Rows from block 7 of the encoder of a small masked image model, named by matrix and row number. Rows with one number belong to one neuron. Each number is 128 + 24 x the weight over its row's rms, rounded and kept within 0 to 255. All counts start at 0.
After each neuron's rows are labels from the 100 images, of 14848, where the neuron reaches its largest size: "patch colour" is the nearest of a few named colours to the mean colour under the peak; "peak at" is the part of the image that holds the peak. Only what is clearly more common there than usual is listed. The data: regions of photos with short descriptions (Visual Genome).
# gate: MLP gate (encoder.blocks.7.mlp.gate.weight, 336x128), inputs 64-127
# fc1: MLP up (encoder.blocks.7.mlp.fc1.weight, 336x128), inputs 64-127
# fc2: MLP down (encoder.blocks.7.mlp.fc2.weight, 128x336, transposed), outputs 64-127

gate.226 [129 138 139  89 126 137 165 127 144 104 161 123 130 123 151 138  89 133 146 147 172 129 127 140 135 161 108 149 110 146 119 133  97 159 115 141 125 127  82 100 119 127 167 148 108 111  78 138  87 107 105 147 101 109 129  99 124 114 113 139 115 152  76 131]
fc1.226 [174 110  82 109 117 109 141 109 142 130 119  85  95 149 145 119 143 126 131  95 134  92 114 146 138 123 145 168 114  98  71 151 140 129  91 120 119 150 111  88 120 115 168 100 112 138  97 149 112 124 149 153 105 128 151 137 171 124 129 146 149 156  88 151]
fc2.226 [122 177 128 127 148 126 115 120 137 158 154 154 135  91 128 124 129  89 128 147 139 128 125 136 123 127 134 142 124 138 121 124 119 108 118 108 143 124 129 153 123 165  89 147 112 122 132 109  86 105 132 139 145 127 105 121 104 143  17 118 133 100 113 107]
patch colour: brown
peak at: bottom left

gate.257 [131 139 159 129 132 127 118 123 166  94 123 163 130  76 147 111  79 137 158 135 153 116 130 133 175 123 129 130 149 133 155 155 140 142  97  99 161 138 114 153  94 129  94 153 107 152 154 107 136 124 114 127 148 133 103 118 170 173 162 171 100 123 130 106]
fc1.257 [126 151 166 138 139 143 130 124 108 120 119 143 182 132 133 163  91 101 149 137 173 135 116 123 160 180 115 174 131 104 128 137  90 106 114 142 135 137 135 132 151 123 114 141 138 109 194 121 122  98 148 147 155 155  93 140 165 178 116 124 110  97 107  95]
fc2.257 [ 97 136 127 104 112 113 162 101 107 125  84  77 143 162 126 160 150  91 114 128 111 129 102 143 132 157 112 148 125 110  87 150  93 123 129 143 107 145 129 113 176 120 131 114 130  78 131 114  78 132 155 151  87 145 127 124 126 137  71 142 116 130  97 123]
patch colour: white; pink
peak at: top right

gate.54 [148 119 144 153 126 154 173 160 139 134 130 153 131 168 134 145 153 151 111 122 148 147 130 144  65 149 129 155  90 100 153 115 121 170 124 150  91  88  88 123 105 102 167 147 105 100  95 180 118 124 175 106 113 146 166 169 133 135 158 118 153 170 115 174]
fc1.54 [102 154 128  89 152 110 128  98 110 113 119 142 130 110 141 126  98 155 175 137 116 105 139 119  90 198 137 149 154 156 140 125  98 158 157 141 101 125 104 152 123 146 168 163 121 126 123 148 147 119 168 125 169  97 113 144 105 106 124 124 150 133 138 164]
fc2.54 [ 94 161 134 140 119 134 129  89 146 144 110 120 128 113 126 151 141 123 127  97 142  97  61 116 185 114  84 117 119 101 104 104 142 150 141  99 156 144 127 142 130 160 105 113  89 154 133 144 129 142 119 134 113  93 149 172 116 153 106 127 101 133 110 107]
patch colour: grey
peak at: top right

gate.274 [131 157 148 139 131 120 114 101 119 148 117 146 140 134 135 136 124 135 152 112 128 120 104 113 147 131 126 133 137 124 134 116 117 106 123 121 160 102 162 141 141 118 113 112 138 173 134  78 144 141 105 118 112 133 146 113 118 104 255 125 109 117 106 123]
fc1.274 [159 189 103  99 121 189  95 122 122 139 120 142 131 149 113 164 132 116 109  80 166 123 104  96  89 168 136 162 138 132 131  85 115 121 179 160 127 121 108 144 169 142 158  67 139 121 119 147 141 140 122 122 133 128 112 139 165 124 125 122 135 139 116  87]
fc2.274 [142 130 132 119 129 162 129 100 148 137 150 138  91 117 114 143 144 124 128 158 122 142 155 133  97 137  77 173 120 109 113 112 102 150 116 118 135 113 105 164 128 140 133 115 134 161 114 139 121 126 130 145 120 136 116 120 141 161   2  62 140 104 103 151]
patch colour: grey
peak at: top right

gate.173 [136 132 131 106 135 121 122 141 140  68 120 170 111 110 127 118  90 129 142 149 158 138  76 156 153 154 193 152 129 123 100 141 145 124 105 114 130 124 138 167 133  96 148  83 117 151 118 120 184 142 124 152 147  86 150  95 133 158  98 107 136 124 111 107]
fc1.173 [161 163  96 108  90 148 174 111 150 119 118 128 132 128 129 120 125 119 118 129 144 109 144 148 110 109 133 153 110  86 161 135 154  94 140  83 152 108 126 100 143 116 142 121 113 157 130 108 143 112 125 131 123 110 136 130 112 173 134 124 143  90 183 142]
fc2.173 [176 152 150 139 121 168 123 133 105 119 126 132 120 132 137 116 164 132 107  94 123 141 155 130 111 133 121 132 121 106 127 169 124 110 158 168 158 118 145 160  77 114 142  85 121  88 144 142  84 109 144 134 128 145 104  92 155 131 200 146 120 133  99 141]
patch colour: blue
peak at: bottom centre

gate.332 [111 159 121 140 147 147  82 106 135 154 143 141 152 132 129 149 133 167 169 111 127  69 118 124 151 103 115  91 106 153 137 119  91 186  82 109 117 142 151 129 124 168 154 144  92 130 116 149  97  85 125 177  94  98 146  97 119 120 135 118 142 109 167 148]
fc1.332 [162  92 109 111 155 117 179 178 103 103 129  85 122 152 116 119 136 114 111 154 105 175 102 130 133 139 116 140 149 106 144 149 163 113 159 181 112 127 139 121 130 115 121 114 186 116 120 105 172 143 157  82 143 150 117 166 126 144 127 147 124 181 129 114]
fc2.332 [136 119 121  99 138 108 108 146 124 115 152 146 113 105 152 130  74 156 142  98 136 115 113 132 166 132 133 138 106 114 119 136 140 129 115 132 117 127 118 126 107 120 127 168  96 154  95 168 125 152 114 119 146 118 144 129 134 143 218 161  72 141 107 111]
patch colour: black
peak at: bottom centre

gate.47 [160 131 148 158 173 124 177 123 102 121 162 105 139 123 137 103 133 116 126 117 168 123 103 108 147 122 154 141 163 157 129 124 102 126 108 139 103  83 168 126 118 132 120 161 157 148 165 107 130 110 109 101 116 168  80 122 129 156 138 141  92 138 123 140]
fc1.47 [103 129 132 118 149 139  99 174 118 144 104  89 129  91 132 153 159 150 123 127  79  81 125 136 151  86 161  95 104 152 120 130 136 123 134 146 143 128 133 156 164 159 140  83 134 134  66 129 146 133 140 166  89  82 181 129 156 158 128 114 155 116 154 117]
fc2.47 [108 154 143 113 165 127  97 128 146 129 116 121 116 102 110 104 160 130 123  99 130 152 126 103 168  96  89 149 135 144 139 121 151 129 114  88 117 149 135 116 142  99 123 108 145 131 175 104 145 137 107 131 159  86 100 114 191 159  84 143 107 126 101 106]
patch colour: pink
peak at: top right; middle right

gate.174 [119 144 150 137 138 135 137 101 116 120 137 154 140 140 112 103 140 128 155  87 121 118 129 106 147 117 114 108 131 118 122 131 123 126 116 119 166 122 133 141 140 139 103 123 132 175 107  78 138 107 142 132  99 116 127 128 112 110 246 139 131 123 144 113]
fc1.174 [135 132 175 102 118 169 115  92 153 150 128 108  98 156 150 193 128  92 172 124 107 157 117 144 138 126 133 112 130 132 153  87 126 117  95 142 141 121 133 133 118 128 156 109 106 160 171 116 123 151 156 118 130 103 104 121 139 152 171 108 115 139  90 125]
fc2.174 [128 145 121  89  72 187 105  93 143 127 142 171 141 131 140 129 119  82 184 141 133 123 125 117 130 146 104 135 129 113  97 135 116 132 113 142 140 106 130 165 117 145 150 150 143 185 131  89 121 139 131 120 135 141 128 104  97 141  17 130 104 131 105 129]
patch colour: grey
peak at: top right

gate.225 [136  93 126 152 144 113 127 191 123 106 114 154 141  76 124 160 110 176 170  88 117 128 154 105  89 120 151 121 162 144 134 127 100 129 120 152 133 125 123 104 116 144 133 126 112 106 123 111 124 162 130 106 144 139 117 116  98 136 129 148  93 159 124  94]
fc1.225 [130 104 147 126 132 146 156 125 167 106  86 114 125 136 135  99 172  79 124 132 140 145 120 143 159 123 110 105 122 118 112 122 161 155 118 126 140 104 117 169 149  98 146 106 124 144 138 141 114  93 127 137 129 117 141 126 201 114 128 142 140 134 119 162]
fc2.225 [116 140 136 134 107 108 157 122 144  76 154  98 128 102 138 111 130 100 165 125 150 117 155 147 134 128  70 126 130 116 152 126 148 111 105 142 108 184 140 118 137 108 161 123 128 125 115 152 136  90 112 147 190 106  89 139 124 151 192 135 123 137 127  99]
patch colour: pink
peak at: bottom right; bottom centre

gate.241 [ 86 141  99 135 122 181 121 134 144 117 115 124 141 148 133 135  90  86 116 123  93 122 110 117 124 125 153 133 134  82 107  98  84 147 111 107 154 142 156 152 160 150 139 144 102  75 140 162  78 130 120  82 124 115 113 106 106  88 104 138 128 115  88 101]
fc1.241 [ 93 118  78 160 146 122 125 117 142 102 119 136  91 106 140  84  99 126 114  95  92 107 116 131 123  75 158 130 140  83 109 112 102 166  89  81 124 146 158 152 142 122 145 144  66 108  98 144  97 148 116  86 125 101 123 106 119  97 141 145 141 138 119 120]
fc2.241 [130 152 161 129 130 128 152 126 135 132  84 104 144 138 113 131 126 101 130 156 134 120 140 122 127 137 117 115 150 131 123  98 118 122 144  95 145  81 153 126 148 150 107 136 148 145 147  97 131 102 100 116 128 147 126 129 104 126  15 115 146 125 142 108]
patch colour: black
peak at: top left

gate.314 [142 106  95 120 149 132  72 151  84 109 140 135 160  96 137 128 120 126  89  99 129 111 150 135 115 131 133 119 140 181 110 111 102 109 142 136 122 104 140 168 120 136 126 128 155 162 144 134  85 123 141  76 105 107 123 119 144  90 116 114 147 129 128 104]
fc1.314 [141 124 115 132 167 100 181 114  98 149 161 133  97 160 100 157 163 163 121 150 124 135  88 121 161 119 115 133 141 109 134 142 102 161 136 164  88 168 143  74 103 141 113 157 102  84 142 128 157 124 106 157 132 137 123 142 106 156 127 116 128 163 119 113]
fc2.314 [ 89 121 121 114 117 121 124 149  99 107 131  87 122 114 112  91  92 120 118 117 141 158 102 120 122 131 133 115 176 109 164 128 132 133 136 111 154 137 129 173 111 144 104 112 107 138 120 125 142 138 132 127 164 120 125 137 125 122 165  75 163 114 125 161]
patch colour: black
peak at: bottom right