A small masked image model, trained from scratch.
Data: trained on regions of photos with short descriptions (Visual Genome), 101725 training examples.
Rows from block 7 of the encoder of a small masked image model, named by matrix and row number. Rows with one number belong to one neuron. Each number is 500 + 40 x the weight over its row's rms, rounded and kept within 0 to 999. All counts start at 0. Numbers have three digits each. After the name is the row's rms in percent of the matrix's.
After each neuron's rows are labels from the 100 images, of 14848, where the neuron reaches its largest size: "colour at peak" is the nearest of a few named colours to the mean colour under the peak; "peak at" is the part of the image that holds the peak. Only what is clearly more common there than usual is listed. The data: regions of photos with short descriptions (Visual Genome).
# gate: MLP gate (encoder.blocks.7.mlp.gate.weight, 336x128), inputs 0-63
# fc1: MLP up (encoder.blocks.7.mlp.fc1.weight, 336x128), inputs 0-63
# fc2: MLP down (encoder.blocks.7.mlp.fc2.weight, 128x336, transposed), outputs 0-63

gate.306 150:522523526504527519466465505550498501449548485548589565513478489547470558458505528519546554471489509533496487480536500502537508488553484552521476508559534512411434487432570491496465545528453489
fc1.306 163:538497487519446555489516494464488498508432418522411420488547556485553445501481486498511500508476498472465480513491490542433531540466509494461506466445445461570572506553455498482565486417563515
fc2.306 179:428494512501462497464439473566477494489468469540511470575471406484502481476532470536506521413532541521505474528484449545478518472447499532473459520501501525477452569441529551468528544465546566
colour at peak: grey
peak at: bottom centre; bottom left

gate.241 126:551470557488476489518511527444442524524475534512497471494498510441507473433530549541453476515522515450500570547490564525456521424490431475478562522522480497540556519559501512467567496484606527
fc1.241 146:549440501498468469542489570420484530470470515508507475494484499424519462463560486572495490506519586539540510479498562523435483437484471530479488495496487480530497525561476467460578510518565504
fc2.241 163:513495485475505467519498514455528516526544549480456514467476567468556527547525532488473383537547444475466542587534495522548492565469453482453575587526480585560526497527510526475491416481471529
colour at peak: black
peak at: top left

gate.173 065:505490524472506543526469510432504533532484482546499506543479477547514480505554449512500550463487508495519530594448475499388486471477541391414560543505508488450526503566524437459496501497527492
fc1.173 073:500501464501493439491570508538439496480543475523448378499563473506530543477583544456428420552506476548509452504495519482495490495494522513524528430411503509495485592512401451550503460533483450
fc2.173 072:499586451497561476536528507448466492526524424496531479486536469442505535448486532568497558518531524485462490432465507482512542488466530492431455369452454481485525437495562494478515550495492499
colour at peak: blue
peak at: bottom centre

gate.225 116:502474446515448470562487569488442494425462484570573432578501476457573478494537496572497516512498506479600458530534505500538457485573492493485455513526455577533495555515492485415454523491512489
fc1.225 125:533542530507530547433529528462612460520485448422478567435492549532441515521479501420503507503531559548456510437442521580471451494463547526488504512497538426404489472520508429526494464461506463
fc2.225 126:550542524532520531512567456488536427491498501484502556499521491552472497467469455453496491516525482547506474482409554531497452484549542557488443478452553516437568456544490468414492455458477418
colour at peak: pink
peak at: bottom right; bottom centre

gate.226 081:559520492468501550536519495456462491512504417464509504483531511522543604484395492562519485546543432527452448549434506476511555454460520482572454475537516485515473458564513534478593444486562514
fc1.226 093:476536536496490550487500508540513512495420482497483450483544446476558517541437516498537508503481484492541516524414524612456566470438489523518456502475514441488518456577575476578539464480556498
fc2.226 092:535485535560537537527520454404508478496590563454476537552464490455494514538474430537559494494479453459517489545495523530507455524593465477480501585570510528587462472574530484485541462534515483
colour at peak: brown
peak at: bottom left

gate.332 147:486524503451522461430514492404510505513512484495501505514442497480509531454537494509467442489510492523570492496489463458558464406459482572546531501483493510522459500524524546472585460502552432
fc1.332 154:521474499536442487566478565569526473476476485557520500533544503543503455540476520490507502454467522439464534502503529469447504583503532441498470535495514491425527487507475454542416506524426557
fc2.332 155:461435574466432517507452483560501513467471438522591497574520467478473499461502478566497552457496505486520460452540570508440585491532499453422468421506502462442432503496499507518509519524529536
colour at peak: black
peak at: bottom centre

gate.314 072:445456515540532524503484585491582529497528566511506470509493462564456439527538513429449418499497528446510484468545488436455460483529466525560472513571522548552433572516452487504490405479526465
fc1.314 074:511569509519517494520520472464447514494427421508599523481550523462513476545458518615504544541515449538535539474461453507456565489442536504469472492458478452480519460492490430523473516518475521
fc2.314 071:494439532521513574539523477477472512430556480593561489607503483488480495418544490543497536459445474531554552525467516503488525488593464497437442437525525540505486557563596475464505536555530449
colour at peak: black
peak at: bottom right

gate.175 066:525554517462533459599575387483496475526459445553466513474504507462500529415487473539524500501459555492439512491443521520478521528536530435476498501520557472555532483522475485469537488543499490
fc1.175 073:496563485488503443559436425464409506495493465602541503516515571454511461435497539541505513453485534499552556535537532500473444506514447506481444469524523526513488487465522561535491488527499559
fc2.175 068:474602559463461463468534517471539462441464512470478513488503469561498519542468479456572471529522550539465515472488539500539482455472554444600523510528588462496464451531503451550514548437489417
colour at peak: grey
peak at: top centre