config.yaml
horizontal_flip: true
translate: 0.12
encoder_fused_qkv: false
encoder_qk_norm: false
encoder_width: 128
encoder_positions: "learned"
norm_pix_loss: false
residual_init: "none"
lr: 0.0021
eps: 1e-06
ema_decay: 0.999
steps: 8300
epochs: 31.3
Rows from block 5 of the encoder, named by matrix and row number. Rows with one number belong to one neuron. Each number is 128 + 24 x the weight over the matrix's rms, rounded and kept within 0 to 255. All counts start at 0.
# gate: MLP gate (encoder.blocks.5.mlp.gate.weight, 336x128), inputs 0-127
# fc1: MLP up (encoder.blocks.5.mlp.fc1.weight, 336x128), inputs 0-127
# fc2: MLP down (encoder.blocks.5.mlp.fc2.weight, 128x336, transposed), outputs 0-127
gate.105 [136 116 116 123 131 129 109 134 122 131 130 120 147 130 131 120 128 142 113 137 176 120 138 135 141 134 127 114 125 126 130 119 131 137 119 107  77 137 122 132 121 131 127 137 135 135 140 140  38 109 119 130 144 123 126 128 121 115 133 152 122 113 123 118 126 143 133 135 137 134 139 129 126 124 132 117 124 142 122 135 119 122 142 115 119 134 118 109 138 115 142 126 113 132 112 120 117 123 109 128 137 116 143 117 135 125 136 133 119 150 122 101 147 108 125 127 118 129 131 119 132 130 230 126 137 108 123 141]
gate.106 [133 108 124 125 146 140 111 128 138 129 131 126 115 142 117 135 126 129 130 111 176 130 137 120 133 132 121 128 129 139 141 139 118 131 121 106  89 123 115 112 123 134 133 120 134 121 120 133  42 136 137 140 128 123 119 140 131 129 127 144 135 135 110 130 124 149 141 138 118 118 114 110 129 135 110 145 137 133 134 138 123 127 120 117 118 141 114 113 144 122 132 141 140 132 116 119 132 127 130 137 155 119 125 120 113 133 129 125 135 140 136 115 136 139 137 136 138 136 126 124 130 119 250 122 139 107 121 137]
gate.107 [147 136 124 127 159 139 140 166 136 137 116 129 133 111 110 109 118 117 136 128 118 129 120 128 125 139 132 133 124 131 133 106 112 106 118 128 114 121 136 117 136 109 116 104 148 124 126 123 121 134 145 118 133 131 121 124 123 133 155 136 130 119 119 130 125 110 120 127 105 133 155 133 141 126 109 125 115 142 122 118 129 141 128 128 119 142 119 126 118 145 123 160 124 112 120 125 137 141 127 123 108 136 118 138 151 106 119 113 119 152 138 138 135 103 136 120 139 122 142 137 130 134 135 119 110 130 152 115]
gate.108 [136 115 113  99 116 115 140 143 120 144 129 150 135 132  90 151  98  70 108 158 135 128 133 141 128 114 150 116  84 151 133 115  96 141 166 130 110 110 174 120 119 136 107 151 121 102 146 113 116 124 159 139 107 122 153 129 138 137 137 128 102  89 133 106 160 130 147 156  98 140 127 130 123 124 149 116 105 165 129  98 123 133 139 138 163 151 124 185 142 132 142 115 149 149 112 140 162 100 118 154 127 163 106 147 122 140 102 182  93 199 116 169 117 139 134 107 172 123 123 116 143 100 119 153 139 110 108 113]
gate.109 [126 160 149  90 185  85 139 148 120  76 180  78 184 103 146 142 113 135 103 109 153 203 144 146 114 111 114  64 167 106 166 138 144  84  82 128 175 116 125  88 153 152 117  57  92  51 135 186 110 108 179 173 149 126 113 161  97 108 167 109 193 142  94  98 157 166 145 154  90 175 134 100 122 166 130 122 193 130 124 191  92  91 177 138 170 172  66 107 147 199  65 142 114 142 180  94 101 102 166 128 119 129 146 112 123 164 100 158 155  75 110  74 122  90 176 120 117 105 105 105 108 146 140 149 159  99 131 117]
gate.110 [157 120 104 150  90  76 129 143 178 131 167 110 130 136 160 161 124  76 127 124 117 165 181 125  98 155 129 140 111 134 156 104 122 112 138 131 120 135 117 114 112 157 157 111 164 135  73 163 117 104 135 139 107 136 172 102 110 139 113 109 108 156 116 139 139 124 150 101 128 110 152 140 128 126 114 123 130 116 132 113 111  77 112 152 134 114 160 134  95 120 113 115 116  87 162 152 153  88 114 151 125 136  91  84 125 115 127 116 107 140 108 130 168 109 116 173 103 140 126 142  94 139 118 162 130 137 166 112]
gate.111 [137 126 120 131 113 134 133 133 140 114 130 119 123 136 116 131 127 127 137 118 190 120 137 128 140 136 133 113 137 130 127 130 123 135 125 105  74 142 113 137 138 121 152 141 142 136 125 135  50 134 125 115 114 131 138 129 114 129 122 150 120 139 136 117 124 145 128 142 129 113 122 105 135 118 130 125 134 129 130 124 132 126 145 114 140 114 118 106 124 127 114 131 143 126 115 140 141 137 141 136 139 121 141 129 140 136 128 118 115 158 131  93 131 114 121 125 145 120 131 127 139 118 255 137 123 129 131 139]
gate.112 [123 129 153 111 119 118 126 125 108 124 121 141 117 128 108 131 136 147 118 107 130 127 131 118 132 127 137 108 123 117 139 113 113 150 121 125 112 137 125 110 140 143 114 132 119 132 131 122 125 103 150 141 129 115 143 152 125 126 118 124 136 130 136 152 128 143 111 116 138 113 133 139 147 146 132 131 156 139 125 130 119 147 135 123 130 124 120 121 139 151 132 113 135 141 108 128 113 140 144  98 137 139 117 112 137  96 127 110 120 162 127 112 124 139 118 113 143 127 128 150 135 130 119 116 132 131 111 172]
fc1.105 [129 138 133 129 127 136 130 131 132 128 134 122 136 119 123 118 138 125 133 131 135 120 128 132 123 136 143 126 118 130 136 125 129 128 128 134 139 137 129 133 120 130 121 131 121 126 118 123 139 130 128 124 137 126 121 130 136 127 125 134 119 134 123 118 131 120 137 122 127 133 135 121 130 129 129 121 132 131 144 138 131 123 114 142 128 125 130 132 132 119 126 125 134 137 131 131 133 133 126 128 130 134 131 125 122 125 118 126 135 134 120 136 138 120 127 133 135 123 135 134 131 131 120 129 119 133 132 120]
fc1.106 [111 123 136 139 122 130 135 129 132 136 129 120 133 139 131 126 125 131 129 126 135 125 130 129 121 126 124 128 127 127 137 139 121 136 137 136 122 126 128 110 132 130 128 129 128 127 137 133 123 120 133 125 125 119 139 133 132 130 128 121 129 129 137 127 119 130 126 131 121 123 129 123 123 130 136 132 140 130 117 127 127 125 121 118 141 136 115 122 120 126 133 125 122 128 128 129 125 126 130 139 126 121 123 131 131 123 129 110 131 115 131 125 118 126 130 130 130 131 131 126 141 122 128 132 124 126 125 143]
fc1.107 [129 124 134 108 133 137 156 129 109 144 135 128 142 125 122 114 139 137 110 125 123 125 118 133  94 125 144 110 135 121 126 126 131 108 105 112 117 139 148 150 121 143 133 122 135 115 150 111 126 137 125 112 128  88 128 116 125 112 143 127 127 138 118 121 120 134 137 106 124 146 137 131 141 156 116 121 123 119 134 129 126 142 101 113 128 123 138 116 119 127 127 133 136 147 106 135 130 136 128 114 129 124 141 122 133 129 107 133 124 115 152 150 110 117 118 128 141 122 132 141 128 117 144 143 108 138 133 131]
fc1.108 [120 143 125 125 149 171 121 103 181 100 136 113  94 130 165  93 143 171 119 113 109 194 101 122 141 110 119 126 164  98 123 141 115 153 122 119 186  94 120 137 108 175 125 109 125 148  96 139 135 124 113  73 125 136 122  98 158 143 124 128 151 134 142 161 130 102 140 137 143 168 145  98 134 123 104 144 143  67 132 125 124 127 152 102 126 129 155  92 103 171  97 124  99  95 120 118 143 134 140 114 152 120 132 121 157 132 154 107 151  78 142 136 118 104 121 121 111 115 120 146 131 155 130 102  75 115 165 147]
fc1.109 [118  97 136 169  46 177 136  85 160 176  71 173  95 162 100 150 143 143 156 150  72  81 109 108 126 154 136 196  63 153 109  63 114 173 186 125 120 130 143 138 124  73 116 178 186 166 153  86 147 118  83 104  99 151 148  93 146 164  90 152  95 141 156 162 109  87 146  96 144 115 128 150 121 105 149 158  53 178 132  83 144 132 106 137  66  83 181 117  89  96 167 140 167 112  84 148 137 133 103 123 137 136 110 156 116 101 180  89 114 154 124 161 155 137 108 121 153 178 153 162 126 120 100 100  78 159 106 138]
fc1.110 [139 131 101 117 114 117 111 130 185 125 128 108 126 136 183 137 122 104 119 121 132 160 177  84  96 132 140 119  95 154 157  96 145 132  97 155 105 140 141 108 143 156 151 131 158 151  83 113 118 132 134 151 106 161 149 105 137 165  98 127  76 132 116 123 123 125 145 135 156 122 151 115 150 153 147 126 105 113 158 145 135  81 104 140 133 108 193 124  82 117 139 138  88 119 150 113 115 116 126 129 114 122  93  98 129 130 167 150 137 114  94 154 125 123 115 113 133 153 146 118  78 148 144 190 116 124 164 100]
fc1.111 [121 135 136 127 126 133 123 128 129 136 122 124 134 134 121 115 121 137 124 116 115 130 122 135 110 134 126 127 109 118 126 127 136 130 133 121 134 141 127 127 119 136 116 126 123 122 127 122 124 142 124 139 122 135 123 129 133 122 134 139 117 124 115 117 121 132 134 127 128 120 127 126 122 130 132 121 138 130 138 129 125 121 121 137 133 138 117 139 130 124 131 128 136 115 124 132 114 128 129 132 133 133 136 112 135 131 126 131 129 125 113 142 126 135 130 113 138 130 122 129 126 139 123 118 118 131 126 129]
fc1.112 [119 155 138 134 120 106 116 133 128 113 138 130 116 149 150 144 139 140 113 136 141 128 141 110 124 127 133 139 131 141 151 122 108 139 105 123 122 116 114 133 144 146 121 129 115 131 137 115 116 120 151 132 133 135 111 133 130 132 120 124 126 114 136 150 126 140 139 102 133 125 124 123 142 129 107 128 138 156 120 158 139 124 126 121 161 136 117 121 138 122 130 125 139 119 145 128 111 120 136 127 141 144 107 108 130 141 142 108 127 111 126 109 141 109 105 125 133 119 111 114 128 144 117 110 145 138 127 120]
fc2.105 [122 127 145 126 135 118 132 129 137 126 140 127 122 123 133 131 135 133 132 130 142 134 137 117 124 125 132 126 127 131 130 130 136 133 126 128 136 136 120 126 112 134 130 126 120 128 125 130 122 125 145 124 135 118 121 139 138 126 123 116 112 131 136 115 131 118 131 145 129 120 136 130 130 125 131 105 120 137 134 123 138 130 113 138 126 126 127 131 134 116 129 127 146 137 126 144 140 129 126 128 126 126 119 113 130 122 132 112 131 133 136 143 130 130 121 124 114 120 131 129 118 123 144 125 133 125 128 119]
fc2.106 [126 121 124 125 127 126 124 127 132 120 123 130 131 133 139 137 137 127 135 130 141 128 129 122 125 123 129 137 120 125 125 133 127 125 133 142 137 120 132 125 132 118 131 137 136 127 125 131 135 139 126 126 120 127 136 125 123 113 125 134 116 123 122 128 126 130 139 120 120 136 132 124 118 125 136 140 131 121 138 132 135 123 124 116 133 137 129 133 124 127 129 138 126 122 134 125 130 120 135 123 121 116 126 130 127 121 132 132 130 117 131 137 132 128 131 137 132 119 123 113 118 129 104 123 133 125 121 134]
fc2.107 [130 121 135 148 132 115 133 115 132 125 131 141 123 111 136 141 138 131 143 128 141 128 142 118 123 106 137 139 141 139 127 121 142 137 128 125 137 137 110 131 152 151 130 117 111 119  95 153 131 126 142 139 120 145  98 124 141 118 137 139 121 109 132 135 132 134 137 135 127 109 115 116 154 110 116 139 105 117 142 149 135 138 128 124 128 137 126 130 121 129 125 134 134 129 122 114 133 131 129 143 116 146 113 127 114 131 102 118 147 113 145 136 141 139 123 126 131 109 132 133 115 101  86 112 153 117 147 132]
fc2.108 [121 140  80 122 154 130 123 128 144 124 146 117 132 145 122 131  93 136 123 130 121 122 148 131 107 103  97 137  99 164 101 164 138 138 103 103 120 136 132 114 107  91 134  94 119 149 171 137  90  93 140 181 138 115 129 123  97 143 133 125  85 114 136 124 140 113 103 140  78 115 121  89 141 105 141 133 158 118 160 137 162  98 123 164 144 141  92 134  83 124 153 107 142 183 151 176 141 144 124 137 121 167  91  95 126 129 140 127 176  91 143  99 123  94 104 173  85 112 124 147 138 154 161 146 144 136 132  98]
fc2.109 [131 107 132 140 104 140  87  97  81 152  98 118 108 149 126  95 125 136 133  89  68 136 114 161 143 130  66 136 177 185  67 112 139 181 164  83  91 114 117 136 176 115  90 148 118 178 140 124  87 123 144 122 124 142 121  98 184 107 102 145 153 120 145 141 122 110 119 121 131 112  70 106 129 175 145 170 101  78 142 111 113 129 136 116  91 168 130 140 122 103 154 117 107 155 144 117 153 140 140 114 153 124  45  88  90 179  93 133 102 128 111 136 144 150 125 141  97  97 140 133 119 125 195 122 111 115 135 158]
fc2.110 [117 114 136  79 112 161 121 148 102  94 125 155 115 126 177 116 129 133 141 105 155 126 139  95 120 149 137 113 136 145 117  98 118 130 139 131 158 153 108 140 131  80 132 143  98 116 118 178 164 128 110 109 134 136 118 120 103 144 161 131 164 125 122 139  94 119 125 115 131 111 139 154 100 152 134 127 125 159 138 167 135 147 156 151 138  98 119 148 147 110 155 116 144 115 184 107 161 103  99  95 121 123  98  78 129 174  78 168  97 140 136 129 129 124 160 135 150 156 107 132 132 133  51 118 183  89 131 135]
fc2.111 [120 114 129 122 145 117 131 126 132 135 111 102 133 143 119 143 128 126 125 133 119 129 137 128 132 120 116 138 113 127 136 132 134 128 126 111 117 129 127 138 123 137 123 131 123 130 122 132 111 120 142 123 125 130 132 119 138 122 134 129 110 130 131 115 137 134 133 126 131 125 134 122 125 130 134 118 125 136 128 137 128 112 129 125 134 116 130 134 123 131 121 139 135 132 132 134 123 135 133 128 131 115 133 130 144 129 142 124 129 124 130 129 124 144 132 114 129 138 127 135 123 124 136 118 129 132 133 140]
fc2.112 [121 140 130 128 125 104 146 137 122 154 141 124 144 133 133 129 108 153 117 119 133 117 107 140 108 109 114 139 116 128 121 111 146 128 120 110 123 130 137 101 141 110 125 113 100 137 142 110 115 141 122 128 160 118 126 129 120 119 123 135 129 147 132 111 140 146 118 136 109 156 133 138 139 149 164 133 145 126 124 101 136 135 119 122 126 129 145 131 129 122 128 139 115 132 132 135 126 116 137 136 118 134 121 133 131 111 132 100 135 123 143 126 106 104 141 119 131 116 135 134 145 136 131 137 138 117 115 121]